Weights of a small sound classifier.
Model: 12.6M parameters, arch wavenet.
Data: trained on read English sentences (LibriTTS-R), 15625 training examples.
Rows from block 8, named by matrix and row number. Rows with one number belong to one channel. Each number is 500 + 40 x the weight over its row's rms, rounded and kept within 0 to 999. All counts start at 0. Numbers have three digits each.
# filt: filter width-3 conv, dilation 8 (model.blocks.8.filt.weight, 384x384x3, standardized in use), inputs 375-383, a 3 kernel for each
# gate: gate width-3 conv, dilation 8 (model.blocks.8.gate.weight, 384x384x3, standardized in use), inputs 375-383, a 3 kernel for each
filt.3:486505490395434506453539482587467489489468464507460557551585546460456547536543519
gate.3:541469485484451444499496555497451512507428565472519478524540552494555472530520464
filt.4:440582466502470488546394530482517468448441495520418517540516621488516531445499433
gate.4:519491492466607486527512532471570562574442493535507486529530508557517463552481552
filt.5:507490434583538524493520435468543520495500449520516487504556538559516458527515497
gate.5:459491442574406415584516505429535523544539575532480552518544529544494516486476504
filt.6:451522435481459507490495497503532517527506535502520545493439541535530495485489512
gate.6:498472528434539525548489525498519440539506517539504547577527506442501473551522574
filt.7:507478514469495495494581498518518556470483407382502498526490508523536416475497612
gate.7:567528519516550529494540560481493553546543486566508462505497509455524448530443453
filt.8:542483496480435520578480488512550499453498498467417470519547511483412475520453404
gate.8:485481450520495540476480529463490530505490474522505452538537459443458510432527497
filt.9:465567515543502503469511547480475495466491426528409528461550544582480527515503563
gate.9:450567386523453515553463498436526501479481524561533487547530436476497518528522524
filt.10:531514402520453524582533560530524526531537572493527565491518478498501487469494522
gate.10:547564455476513574502486552480433522507485473531514481515468520464580401433534497
filt.11:477462457515458540517457442523470504473497558474510519452440504531489432555514526
gate.11:575460511501505484553487464555500472483581450487492445575534465504488451510521472
filt.12:499545491496505543579509428449516502485493485468504445502559477426464545565435520
gate.12:458477587450517457561506508520485485505438578496459422435500500496466482470473533
filt.13:513619503471525449497496553506488470538458493443575459529539510524479557526538504
gate.13:525459565485535440497496495528426519585558492459546470488532523513518512439447529
filt.14:476488538543497436438445524364531575547412412524478435518518515516538489538468523
gate.14:465479540514555575535468539514513485489518584502563494497464537484507493406565553
filt.15:577466462532503532473492447465511485541528503551511550537522527533566503488471457
gate.15:536533457496529477506473480450429537506527477484501476473552541535505498549599565
filt.16:532472451494496534474484475448530487574479421555538514567475524477460485446464513
gate.16:476448392538488457506444426461419475544449491450488495495446501484495429450496507
filt.17:447595471478467485445504492525546474425570488539515471540406562538493517534466443
gate.17:487478441471551512554482461523504412430483437489451545514512504498494449432529554
filt.18:448543511464507576489461464469500476512428473476515494392469456516529433492542552
gate.18:506530525494415593496577509488476552482496536469495463474525437449464513530496539
filt.19:530473480519582418480526489534601584528504523528485481504507492501496476475439576
gate.19:518514493538459493567480488511542557522537557555550601533497425520477580488562500
filt.20:446493558565484503508496430589564489518476551469466587545511539583511422441440447
gate.20:474418449510502502519474491405514439488482532512547465498525476436539499486481508
filt.21:544484479512547451478547502556425484540480489503376539456488490439495419550528494
gate.21:514502441476497496562514450527454409493531405461527474518535452506498525459499526
filt.22:511529439494554536483524538522509531508431424504445485519439507547572568461526509
gate.22:508503402492470521500467506496447466379512545495462473499468495510483505518496492
filt.23:473527487519490550531466474544482544488508529469613448471452481518470508475575501
gate.23:493500437502432519520494508498506489517451479510513533482430460540507466477407467
filt.24:544557483560481556458439494524507452446518528417505555490451541466465457469510583
gate.24:503521500605472487489534525445540445473615438514602466474528510450532470435467505
filt.25:508518439520446572496450478460461548431452506482453494542495506491456475426487473
gate.25:500493501535552535514486499637507549552494489473516513588510423425383515515515480
filt.26:461500458553543526569596479552475469465496461488531543478485529459544427533494454
gate.26:472470477538453450515511418467446500514540513510484480425493540537600482464466487
filt.27:473543511500467497507498495508502546430549507479541486493563522448491566492509491
gate.27:536549529539496511481508522456528465523500487519543511471463473440485545507517496
filt.28:504518484533504423533444488497468493554495447555517452453531463460524443498522507
gate.28:502475496491479460456577540515466500514490482521502465477482518524585465547511602
filt.29:465446415450536460475456459529457487479535507494539549583472532535461466528577551
gate.29:490452497493498512548507510444500508547498408475544515564541469492521493530459477
filt.30:513415481463571504508540527506430488562430455533490428478531542527562505515521454
gate.30:561456602541509479548571541504441508563440530495502472531469445511508471471483502
filt.31:476465511547491459496470464504533484512487435529496531460567539482496469510505472
gate.31:531535517506526516493531488521563490528611505471504499540582509470443506543512498
filt.32:508478538482483530466458473561503463480427464535508482452513516484495509544572491
gate.32:476520519528449518535434457474448519500500491504546530456457485574545464611479554
filt.33:460471455482544498424498459463517589423515549464495450509470449449549521493427514
gate.33:500476578528476422552540499443472433598523458469442479456530477510466506480520394
filt.34:527428483498500506497523506491494445490488490528510543493512553470450497532461512
gate.34:529531534465492479516516508514504513451484514494517516489469534478588527498478499
filt.35:550451430472485562419490513469530481520529495467530598528507558511577487494470535
gate.35:563516459530530516523443507467452451469503539513493514458451463492575548401524519
filt.36:537529583551515496434435512443416440568486579512497460467480492492451539511390526
gate.36:497475502456502489538566421536494406534520423529489575498462430451506508471453597
filt.37:517436488516533488505567513576440499473434545510538519484480483560483490485524483
gate.37:481459457432412533515548474485428524508526522470510498550538498467460514477537530
filt.38:490516444460472544525545458486496433547491514467473460518411549544477502490529460
gate.38:503492546572499528532547567575499473464481500490443483443535517517534508515537477
filt.39:527465473481516513450585526409501496459529548445459519505479526483488553470487473
gate.39:495422429510504540495466426488486518534530455435525526454480524498546529518427509
filt.40:500510504473507492452471468513519474494509487493533552463541453454550452592492570
gate.40:503420445502506520551489467415491558449538534482527493473534463538540422482557485
filt.41:508421512542527549470444468494465501509491504486562503474460426469515504513554489
gate.41:557510466494539448517523433572482555538474450470489481542483477555506472476507494
filt.42:515533542456512504500539447446554545423504509507483462521508528489544505524438434
gate.42:576505540493561544543499522458494467546484527515536453460499527495537489465540553
filt.43:492473453529478494505553477433443464466514555522514453502583509553533501482519464
gate.43:518446485533503440497515478507487569456516484482448487522463453506436596463588522
filt.44:546523484500516579519515514530515457441524546549513488468523511504443468461508526
gate.44:484468505472480489501554507544535478533477489502520515490481516515476551448448513
filt.45:444571540459522490489467545537536557441554578469493542531524535402474508562453533
gate.45:436503550489480486528481494457563463444529464445529496516508513473554456561488495
filt.46:560454440510531526394475507570519478470495421469564488470481454558527477461412549
gate.46:506463548500511501472501527496487493468453457517511515507474504491550443574482488
filt.47:481432588496508508496429450514530475430538530485562496479418544565484464526496564
gate.47:478502505496528485466515475493490623554469535478455462507411510481523480553390564
filt.48:474548484490524447415529432469469519567492556550527523474484490496479491481486518
gate.48:571529468498476517574451613471550501523562413416481534505515499468499521494519532
filt.49:576421510545520494536531443478453557396480526458458522477446511481511512509543484
gate.49:509514436459454520496468587527579548490529416490514525462463479488521534565492528
filt.50:429578468495501465496522524410510466529552491610441508499519490474575469435529481
gate.50:464504453534532506501530495443456439458467542440459491454489549573465405470507539
filt.51:551527452502603526480485498513474512477455463512461514534552530498512514515528470
gate.51:527498555505446481498505507513559463438621490439474560530483452451527585425411566
filt.52:503506507494482513499498504500528549375538471442520500436398484437475526452493541
gate.52:499588571531504524458508554515496497472471514520429453464495456414542481500520502
filt.53:485502554499517471524518504512573458503575473585518465527432446541494457527553482
gate.53:501447481507486498558550509456450509502481560451524490451473509597515418519481490
filt.54:467527571520541504525503480487494511486491525429509533506569448480442509509501476
gate.54:481518536474483508503478525497521514502503462528474458482491468515473519511425475
filt.55:485527480525503508522468524457514465508486531515446557556502451426496503480494482
gate.55:481562508476491516567572477502576445489441487459505470491454591536465510454532487
filt.56:464547542593433514472483470492567495476521558550554533547528473489503548453568529
gate.56:496519499544542492537521514511494565561485551604507520592488567435485483454513481
filt.57:580512490505460508498414465502493487551540501475517491405563452434489458467526500
gate.57:527554447495494495468518484442529561500484464480469496539591445474478497463463494
filt.58:527569452407464508429484465483399424435403492483460558517474425496546482535469484
gate.58:439424459504489483552492489533507545475562523474488505498555500526474544502535487
filt.59:536483497521543545480566470555572521509526530478519484475469540493421514519470512
gate.59:432479566443551557457504428466488409481491535510541503553495541500480438512484449
filt.60:477516443503427497553462477513440512553526445472519479450534437482514518497471493
gate.60:527448497468461496520465466440493561451523522532459465590461508620461461573537472
filt.61:437448482448488504423484530534592502567550448472487527467507530404542492499488488
gate.61:509476492547528483465455536489564443537463550526451486479473546455465470489534490
filt.62:529454508497465464488471512492538549502423515515515486540539521505462533473486467
gate.62:450508490523438459457548488540525518582472479568509491495460476482503492444445539
filt.63:461470457500489472560438490503461588494461520480516502499530520481484528537475496
gate.63:495515556476479503424471481436497467426514433495512485538471482471492453498503484
filt.64:497433547525504523547500484535510445477541546544402531592426543407496570471421476
gate.64:505503550545463543506499527497524528421510509553458499480489526503488507524445571
filt.65:527478476497521430477552513455493473523523505510452502498489590396482530494505497
gate.65:510468487521464547479503484507475421566500480488498491564473469469537537499474482
filt.66:528450478504579495495511473506470487540510499554501489475482496541554483497458514
gate.66:458464569518522485559521524495526463510465524525445488533526471418558421539523481
filt.67:482536573476449487547514483505489495531493545482526539453537538522463447493499500
gate.67:425450488509455562525523492489392582511504505500541496472564464473403498536515509
filt.68:467522511505439533440500527473475509457452492494483571605430430447390503542507478
gate.68:534462526426503475495521516475545517549540466511504482520524483560515468537453535
filt.69:453540473532490492491472535484509508479554468533499484390575524583529455518553470
gate.69:530522450539494470536472535450524554525432413496538435523592515506479556497545548
filt.70:469402511460506545528517441516488445520584413575460467483506489467405526479547413
gate.70:474478517439507514467536503487474413490459451521466528471505547464471433521536493
filt.71:498509521500500473585505495482454541578475463517466465512515477492552468474490437
gate.71:483400589467498527499581537435526456488447502526489506534570517474471488477478489
filt.72:484449529442552522506400473495569529528435567469525495441539490499480509592497470
gate.72:486521523540500489552521531457531536482536522496535488533454492533503504547467553
filt.73:559590487506501478484525472433485531487521438510494517453553502479492431436578506
gate.73:530497554533425489522462442560480533514426484447496440455545450534471571507451546
filt.74:437431496507517521500495509510443448504515526466473479520440507464457516478418521
gate.74:404546577453489472589435467430466539554458498470479501547513577499426420410534458
filt.75:557562509471641447481523532486503519462517520495581537497515520531485428559558522
gate.75:490460532546532500525505485403505470424517427548521558470439591464487493500495507
filt.76:503466512536435542519518499574429471496505473521472550526425525497454503578487452
gate.76:493475446531534484565466546439445499558597530519489490529475477466458523514423497
filt.77:486522460476512498520463445565527494513625464457515506494546565496484462517540487
gate.77:541503480534506585582416493506453572444529514554466518558487540507454509575486557
filt.78:500548557525494459534531523475550480493536442495509580478510441508479539500501505
gate.78:591525445499541483501503484544462576512493540483573484542503460461510536548512436
filt.79:530523533560535516510458549364539557478436536467484470527467479462440573548494496
gate.79:531528518484495492502490475472597505551548439466516539469491478490515543529485461
filt.80:568511426567547512458488448444510438482494482515516485526468500436470497512472464
gate.80:536467524519538520519427523525535550387518486497451523517557526468504500562496543
filt.81:513549480543535451516476515545471497471410558441512446441510602497532548519481535
gate.81:571523529456478520523504464552468509511518567458441573515561467555441523518467527
filt.82:544522499504471520434526508507557526600516547481508416403526442585442469489535511
gate.82:462532519481498484471501508508497517498495526496524512449429541546517497434439533
filt.83:502589537544417502381520484533502516531545514511489478451501435527554531528539515
gate.83:495477513442547499541504495444499469440433536509466498519443483514538483448471497
filt.84:510494548517507533495540454489450482498493521495495494431601558520503591433488486
gate.84:478488571504539511493543508452442512563593551487517457506487533552478487568515526
filt.85:470434600557501484491599530570546490469551505582598467472544459552526505446588496
gate.85:563490525475504437536508548503427514556510498539460543500502479572506509512434541
filt.86:443487539551552461522526513624492493503533514450507509568510506511543506522483491
gate.86:558512489572456584484474480483487457457513426545507483509554573427446505532496538
filt.87:539531452545459535446483500465477506532488493447447512516466520501523526453461494
gate.87:593567463542457532471481476603533480514522490493510489485514493506459547451449513
filt.88:569530453487468585494518444498473453521490533507496503505492506520462446462500497
gate.88:431499542524460518501506499497485431476532492497498550491552445527503486494456515
filt.89:451486481489445493491442511542481492493550502459438456512500565490390485496575574
gate.89:465439554474509468517510454447426491498528398496501505561558496547494438455461478
filt.90:492517459489507557485548532522552472521556512495423574475482598513434521521487519
gate.90:478479507477478537510549483531529431470523465531522472466480487463569472547437507
filt.91:488493457501477520476544541423508425514466465505510540542498534560481518469508476
gate.91:568603446524455471577502454544479529583443469499486481536514458502515544478505467
filt.92:469446523454561464505458499538511494484480524486413546460437583530419481523486504
gate.92:456523474466490551445475468484498573560549477478543532531477517491457471539461502
filt.93:434467528477528497480488535594552476457510519516495511530469478438425490470482474
gate.93:525421560497486486494531509539448511521381486451504507462539462490478433493500469
filt.94:514480494475529559547507565487498498477462487463559487491551475458522495478440486
gate.94:499465479528506485527488433575488517501559479493466549555444489521454517494483615
filt.95:504455474422507505521436501424511505540539555394458488511585515535518444471534501
gate.95:537489510517454526551420437480538475513526531493448511461519572542417487536474557
filt.96:461523450521509445470450474479465520511447559491494541467480499480449530523518496
gate.96:554473527498500543501510543515572502515474481475488510470482500552498517513567536
filt.97:474457552502480494482452488490483516549505483548523524498494501509497557500635475
gate.97:460534556501524517443460492448415544503466522510506460440444522452506476501556519
filt.98:475503477500470559471516563508502533498471597484528477532454551463452524486507491
gate.98:470459418541438488506438532390438491537485555436535466575485495447464525495494492
filt.99:567481506460500519492469503529454527460492506436496522545431518474489518509487498
gate.99:529462432483485481540502484477479521491545505499513497578569537494533517531504437
filt.100:464459475510522480506527500530478478447483405485521521518497518438530495542453520
gate.100:435448489435423511543589527473478504472543453497493508490486479516400445480434490
filt.101:490515434507525440523428466493467471572486532482495570455476477438527535527482532
gate.101:473596495502487568518525550493419536591507465471473469447531482503542536456499544
filt.102:460486429413592496532543537521475540486406403513524486496481493486485498539478503
gate.102:459498505536544497519500503490451471502521488539534485444515538547518559523514479
filt.103:442528457508476449473500479506533529429491428512470531523486468441454536498446544
gate.103:486512500475537551532536595513455515548532445472464438506542544537540410438493449
filt.104:459495427534481563485508511498473509520552508427566522484489550566502492558503426
gate.104:549469511487522538438455481505473428477521421497500497454472478501527541523463522
filt.105:441459514503420531533521493454520576499497459459505479560460480498478462549500491
gate.105:507487497418464470457528480468541433520502510509512552541430517518528460463419536
filt.106:472453450546523561543539535478506481483584425534548484465525524482500501506500516
gate.106:496499506494504524538544453505466485462573539477517460483446492533517498530432435
filt.107:539497463528564518569465494505423551513479544447531515554477508484544499576504477
gate.107:467503505559532503524522508469477488539435494531551515540482485463486429513511544
filt.108:574463559496599467465413514466418506539526520483492493528453474574519437552510453
gate.108:510572484564517507537473538480542471510474464491555461557416539521468501528483538
filt.109:455515500463527459492555430486513463456561481476475515523531572514490497515467462
gate.109:530578514468483546473478459549500524602494448445575454502533484502555489489472423
filt.110:484530465523496481416485522400501481525564447463495460482465526433515470531508563
gate.110:490508547476505476520474521487533512541479499496542547453539521468423465469503525
filt.111:544424455523539425510537481467405512542541543530528487459489558491467481469511445
gate.111:428494514515464428533508500539384519488482517432548461432475519513500445468534421
filt.112:613523372525475572518577514521549436467506500480520540536558433484566465458499495
gate.112:398560526458475460489416486483471481474503494540472598453552462422501526527540497
filt.113:483483536469534500544496502513485458441471545486511468504485523478496487424556474
gate.113:556557464514558490487517570487478550393589449516483515444490416555482585476484520
filt.114:523442463577512490519452456464458510536499499443496466531508524525461492438552492
gate.114:548474450490530458512571443533471381444488487462518539469520565499443461490435496
filt.115:530602496491505555511476461455527519467464492433501489462525475488516503530489486
gate.115:513597486473477614496508496509445505437477499505479556457445489484491535430533514
filt.116:476533552528496515489485552478519490542515475551512477479436538521470493480462540
gate.116:528481530509486552553548531533466573492473496570441460457479474549497500533542509
filt.117:525518503501496521522470452442420492463472486435484496531531494542531573438516531
gate.117:468526519476461488462486499546471475457504469500483439436524478525482437470450475
filt.118:587539507535549486483535493478486455565493440571574542518462513461533555496520544
gate.118:486491551509532442474482483465558395501514522511620438501495511496483521503480497
filt.119:496547466539549483439509425457466535568535537463522543494494471492489514454384497
gate.119:468560425418568510595431566492475464533532524513513520529501448470433515441453554
filt.120:518553472519471562524482563504507587419489515601426465502494476509512487500494481
gate.120:550395541525526589484517450606452454513466503488557452478477489516501456452451430
filt.121:547525575546480489442518518576429460476508526484447477485486421494441482489488578
gate.121:477496537634548451537544492469532568504506504493489485494549501490440446526563498
filt.122:459551425536457509533515492552584513592417455536532483509507485529517459567451398
gate.122:525517509521493532487477530459455426522483482473433508479505477572574521516485428
filt.123:496507546510490502432551492496453517464436532530492543450470436506520563580458516
gate.123:560548507457484516467492452508489450485499488498552509520535443442449493494500584
filt.124:499441440540542565497508631552465429433489534545519491546470529451503461510503538
gate.124:501536526574467496543499565531515486524524438536500560494507571442519509485570454
filt.125:545457478535543490453481510546515516527529462480508506481480495505559511529493534
gate.125:534551463486523520456464505527518513508504420407542521530546556444467522520517528
filt.126:472546499487441446497510462479491476527521524500574443471548523534508458426497493
gate.126:515446556489560504460474501473505487537504521538519492500492512537571518536491468
filt.127:468467561510501455445475498560555491482509515457549478566479525539547507484459468
gate.127:486492446494511506530503472601503467529479518548552510516486478466510435526514569
filt.128:480476522554539591557501508541426494467527485514430461516509490511513500510522584
gate.128:464554560540510473430464468501459479515532516507502517422515495503469456559514448
filt.129:625501513477492460471512480506510502508449524517437552443489606497496498421530546
gate.129:498486553481435461442499523480513485473618490485527515516472481541588554534489517
filt.130:517498472453523523563439459509547503514516492543464436467451432454518512441491452
gate.130:513473570482525499510498468504544513507442486514491445536471581478541451437486528
filt.131:607426540404490532561483413486531462500505457458473451505543464590457533467518487
gate.131:484507478433514486471535501502470501531488500491576497508398522488450449454523490
filt.132:460533576459491463474603449536498463481502410421468574493511503452461515549452518
gate.132:463446502484479456469560477541464450480597541499559496464457581456562492491483512
filt.133:403510481541465473522464453531556480479452490485574489579491531437494484551539556
gate.133:579464425457568470527446522424505491484492519373517481505502528547511446470505435
filt.134:523502514494502517550534456444502498504459505526452443531499531558471483503524507
gate.134:436547442508455478539460535452551522494462548484540500510410508542486473474517490
filt.135:424505532498492469529570545477523513519484557472413519510453546503529549466520603
gate.135:517456561495454525491531545538455518511538478464451538500531535548458571499530470
filt.136:504516501474467511554523453490592551506432461465441428479499504501484511554493569
gate.136:469536538488522484468526573463556563537429540542438500478564571520500453537489550
filt.137:480514521550556475504482493523535467600533560497443478497467532532492496502524536
gate.137:541487543518433558516535576461489467496522523506560499460485506448504508449518542
filt.138:451445471525555484484506496495486498533440491526480399537369473502464479471492508
gate.138:504456581501505517543483482418477418560584483495471517502476535501434445556449438
filt.139:476461556515459445508486506417512535410542506505459466453460452428563530471454473
gate.139:501534418500518444549488482535504544495451478511506471523520436504469451455456498
filt.140:610444542515592501533486477610486493458545524533576471526499489474498470458469458
gate.140:464468471432484485528479569525509462410489564546507440506508483496477565491449459
filt.141:526463572553477432480463526570525469527524418587482509508502482503590563514560452
gate.141:527515546541488429445421489529474415504466560572481425442487409547475490480428458
filt.142:530504504400520555437507500468488535532505525522450478564465460522470485500488516
gate.142:563533523558482510499480499517422446505533519505513467454555511429541520504445508
filt.143:528517516445472516543507441528471514484584568541485544506469531542551430493405538
gate.143:522468478536582427489552501461466488499460479435542472487513554472493522485468501
filt.144:451477479446442503511567468558482471434504531546446491482478475459490580522478473
gate.144:485554497501457538519580482520534498529526461525469482535411532468467463526484519
filt.145:501453492541515541597518547455494486559422524580454444459519571543550473455525474
gate.145:468502477442413520494538488439563562520615542497517467489505472520461526474444504
filt.146:583549497486559480511519491496391497518480455474473508528429473503484498487516521
gate.146:563471457465512523498516568552425459459549512484536508593472426526505440441519495
filt.147:448381573460472508507435412591427496528501523523490538469499534523475483490501521
gate.147:417542486488462578516443508447576454538479528423475523510604538470467499459514573
filt.148:614442468538486473503485499530487520475489547447550502555479487424577552468452543
gate.148:431467460509510571495513545538455424456475489464537514467461432523459499474536522
filt.149:461578472511537511480531530527449496499502480479536513475406544521563478511556436
gate.149:453512550490487542507488456508535443405525453506534414501573476527554524422534518
filt.150:566537578546517507478504480526521424554531555456440489459520495460480452451537445
gate.150:490547470508496592522495506445494459469529549516507458540484508517494468446490515
filt.151:446520448478504515529492488457479481490449601512516574484565535551500513483524537
gate.151:537440597507524525476471461582528467521466483488460509481476559488501528510480493
filt.152:414502470473506507525474488449563551498504500513513568508476504379503442566514528
gate.152:529534490490544474547517545444528491581589546467501567508536494547580516442503578
filt.153:455609472550513501499488509509525470606517500566493444514559441497556515520517479
gate.153:492518519531502546602558537453553569573564575543531493505538448522483512510516469
filt.154:496472489467509526564486451533475625533495563529501476475528461458517520480521477
gate.154:458515496449494498547455513496454457466513485404554465513456481528552506497576482
filt.155:561478396490545439506489492430532545531490501511556498507530429529514525546523567
gate.155:499570442463514470469500498534485546504455536485495520507482517534470481521576460
filt.156:473495528465554459464491459494543486478478512477464499532564437531526437508419472
gate.156:460487470526540450464546525436508429458590469506500478508507468503452536489552509
filt.157:551480503476487522574439480472508485482590455496470486516463566481513470414502506
gate.157:513471518526493536446491523488487487459453520486516476562520376530510482548485459
filt.158:443464546490541507515473485563491472471512523513503478503532503510459531456563558
gate.158:592500471531458522502587466523448533529588490511493546537545565511545526485530529
filt.159:498489498493529527460424473444558468519529492493492492547546435523486569530478432
gate.159:484433526503442441507512458474565480522508546479446472505447564500498544507537494
filt.160:524526533489484521446534476524419507492472574495508560482440490464487502515490569
gate.160:537430495445528484483454516399458486454442546486449485488480489408452533472564489
filt.161:611536422518564412524445493486441532511514497537489516526535545450488494516420549
gate.161:475454476524374525504532522517446515529513533429537499459480456502434525583463474
filt.162:492479513530525491535534592512527522550486474527453491513492482534455470498535484
gate.162:529628491563485560551521497414441502508497497504544468523525448491433501472533509
filt.163:472493525537534458480527405510551536501523503461477519533455435486479522411517545
gate.163:452493556528534561480539454556503503553473489480508541478481477486556481463469467
filt.164:446523493513449389514484509530433487437544490508492465492519564466502492539418476
gate.164:532475478493535529535470448454525449473492509428539487505495483438534433547474444
filt.165:513511469458483527479527496465474485501443550508425472521563484539487420489561505
gate.165:473436477534508481556502518470464461529543544465547488521501505496517447455544537
filt.166:464566510496474468528568488508537474472450568443511545517532518522423516538523467
gate.166:536532477461467518497482503465520464511544460454467440464464529452540515569511527
filt.167:545548488517536516569444504426454536489464477521536495474470514524451547498501513
gate.167:441566466534498469505534495491486463506518477477578477456504475564478536479473571
filt.168:461479496531525514523455435504511561573473527498467526407441595476470500576509495
gate.168:495549446508490500458480465450472402498446578462522519521469542476519423446562486
filt.169:511561577466539468523551531541478491460475477466496492518519495485579495549551539
gate.169:466546468503533468507495507544474465535572478480539469544538499499504498545498483
filt.170:530397568454542535470536526557534447399478402551426525502484477522507466489552500
gate.170:455507434512550429504469474490436476493426467507506436439516532496491494523471399
filt.171:584485461530483461528570496479493451494549542470493486489576566483547522475392499
gate.171:513490556532482523503488501483470496504405479544441537578501547498525451498482486
filt.172:448448480444519468463590494532506505509447484477480507575548456506482464544542480
gate.172:506477539491447515513535446489505459527466485563508493518605457498505508502526477
filt.173:530583529483502482564525525521483427552493486545526495548516478572467487492440520
gate.173:512477517524486458539576450555520463523485453486446394534501518478481442484376529
filt.174:505489516563548465509491508513578423459525479571481565494382489555507538456586514
gate.174:574510466520553496522467509465497467443523444547472462508569513521503554558520523
filt.175:485521478544434403509486529515498576497541514506498523478561526462427506439554508
gate.175:536564515495505416473501487461512452533465497559475475519547530523509458461487499
filt.176:532550496491443514497450467590514545497423552427475496515500499488430506487533552
gate.176:457506435448521534428444441548515426434515425454434485553498446499552445531453553
filt.177:424595554498482513500409546517576560518597444489545504423469477457527469599465515
gate.177:455449491483486490528495443461483495509558519483546508535456509516518519465535463
filt.178:527523523506507494484523510475531485511464483383495518481449448490481440521486445
gate.178:492449555539462503498478492523470467539485500547593515527573557534520507501476530
filt.179:466447449492517540511510486401522518505532526514513488507500529589483493488568462
gate.179:460473476538537513524459477470524500471519578526473535518509559527505527461515542
filt.180:570447489592477533499532522495481530483484577495549523473411500519563587477561507
gate.180:468521475492522513507460504515446511460502421509560454550470544496443443486508517
filt.181:561470519478434553455468514457522495468503531540488492491539536483548467557467483
gate.181:510509538518420435556488494481505561546530507528547486525490492419453439523466542
filt.182:529562514503400504494503553583471557595450500485505562508503492485454403540480509
gate.182:550501433562509492524561495461434449389488507483504559448553486502410489496516586
filt.183:526521490513458496496457512467421564545524509544511487485489468448473504531487550
gate.183:491472462528505469480487537607477492507579469481537472548516512481421515455504507
filt.184:448491487475577519548520520481460510515447525481562475550408534438542537524470546
gate.184:446520556493542463477515571514498474439578452499511468417609534490501463573468450
filt.185:566528497494490572474481538438535495546437463556515467484507566542425439483537550
gate.185:506493500564499434502483562395515491445467549535546541435507420480459485476480504
filt.186:554512488479496457527495493538503534517457476463433473502549457463517442495492457
gate.186:481509419496516506450503458411491537430544449520459449510527547502564495501471500
filt.187:499502508527490456521460536508422497516508535530522551498548522449590511456485545
gate.187:592448555447479539510499458513531413496537479512478520519494535562532464524493493
filt.188:534532515457492619496582444480507440489496491541496527497479479529491562509501496
gate.188:559458527553462568520467545464473440511519491528493498452506479531437511480593514
filt.189:468469537533498492476533436493497511463487504467597535529485496517527547520483471
gate.189:423569475532474516454506441479512518459431510474473521451585556458522517542547492
filt.190:496539428507520428514492509471532471498575558503557502514512493553525529579509563
gate.190:461531395517475460458486518524412456466459484464499428489521507540555443530485581
filt.191:436507449557516498456457561487511513512546382477431558485531516426465522536514530
gate.191:506463474516507558505509481541443491554443478527504536551521539537460522533508436
filt.192:463500530437468522448473471483633543546559492465487454480526533430488437470449505
gate.192:472558467486517479468474520522588533558518416448501473520427521472502476496525507
filt.193:493460569517547473467483555459516503504538535558472464570554432489517461479559543
gate.193:511477454459495501531437500483468557518506513547508489469461570461513515482483573
filt.194:473535484477515552536544453460460487486492452511548517511566491546440456524436456
gate.194:522502510481505515505510511427580491492567506467492468536480493506526413437495494
filt.195:442489535489533566488510431528555531463500463497495427463480499475470458539437494
gate.195:486569515513534517445561521504491438482522542500488557481521415489502456459536536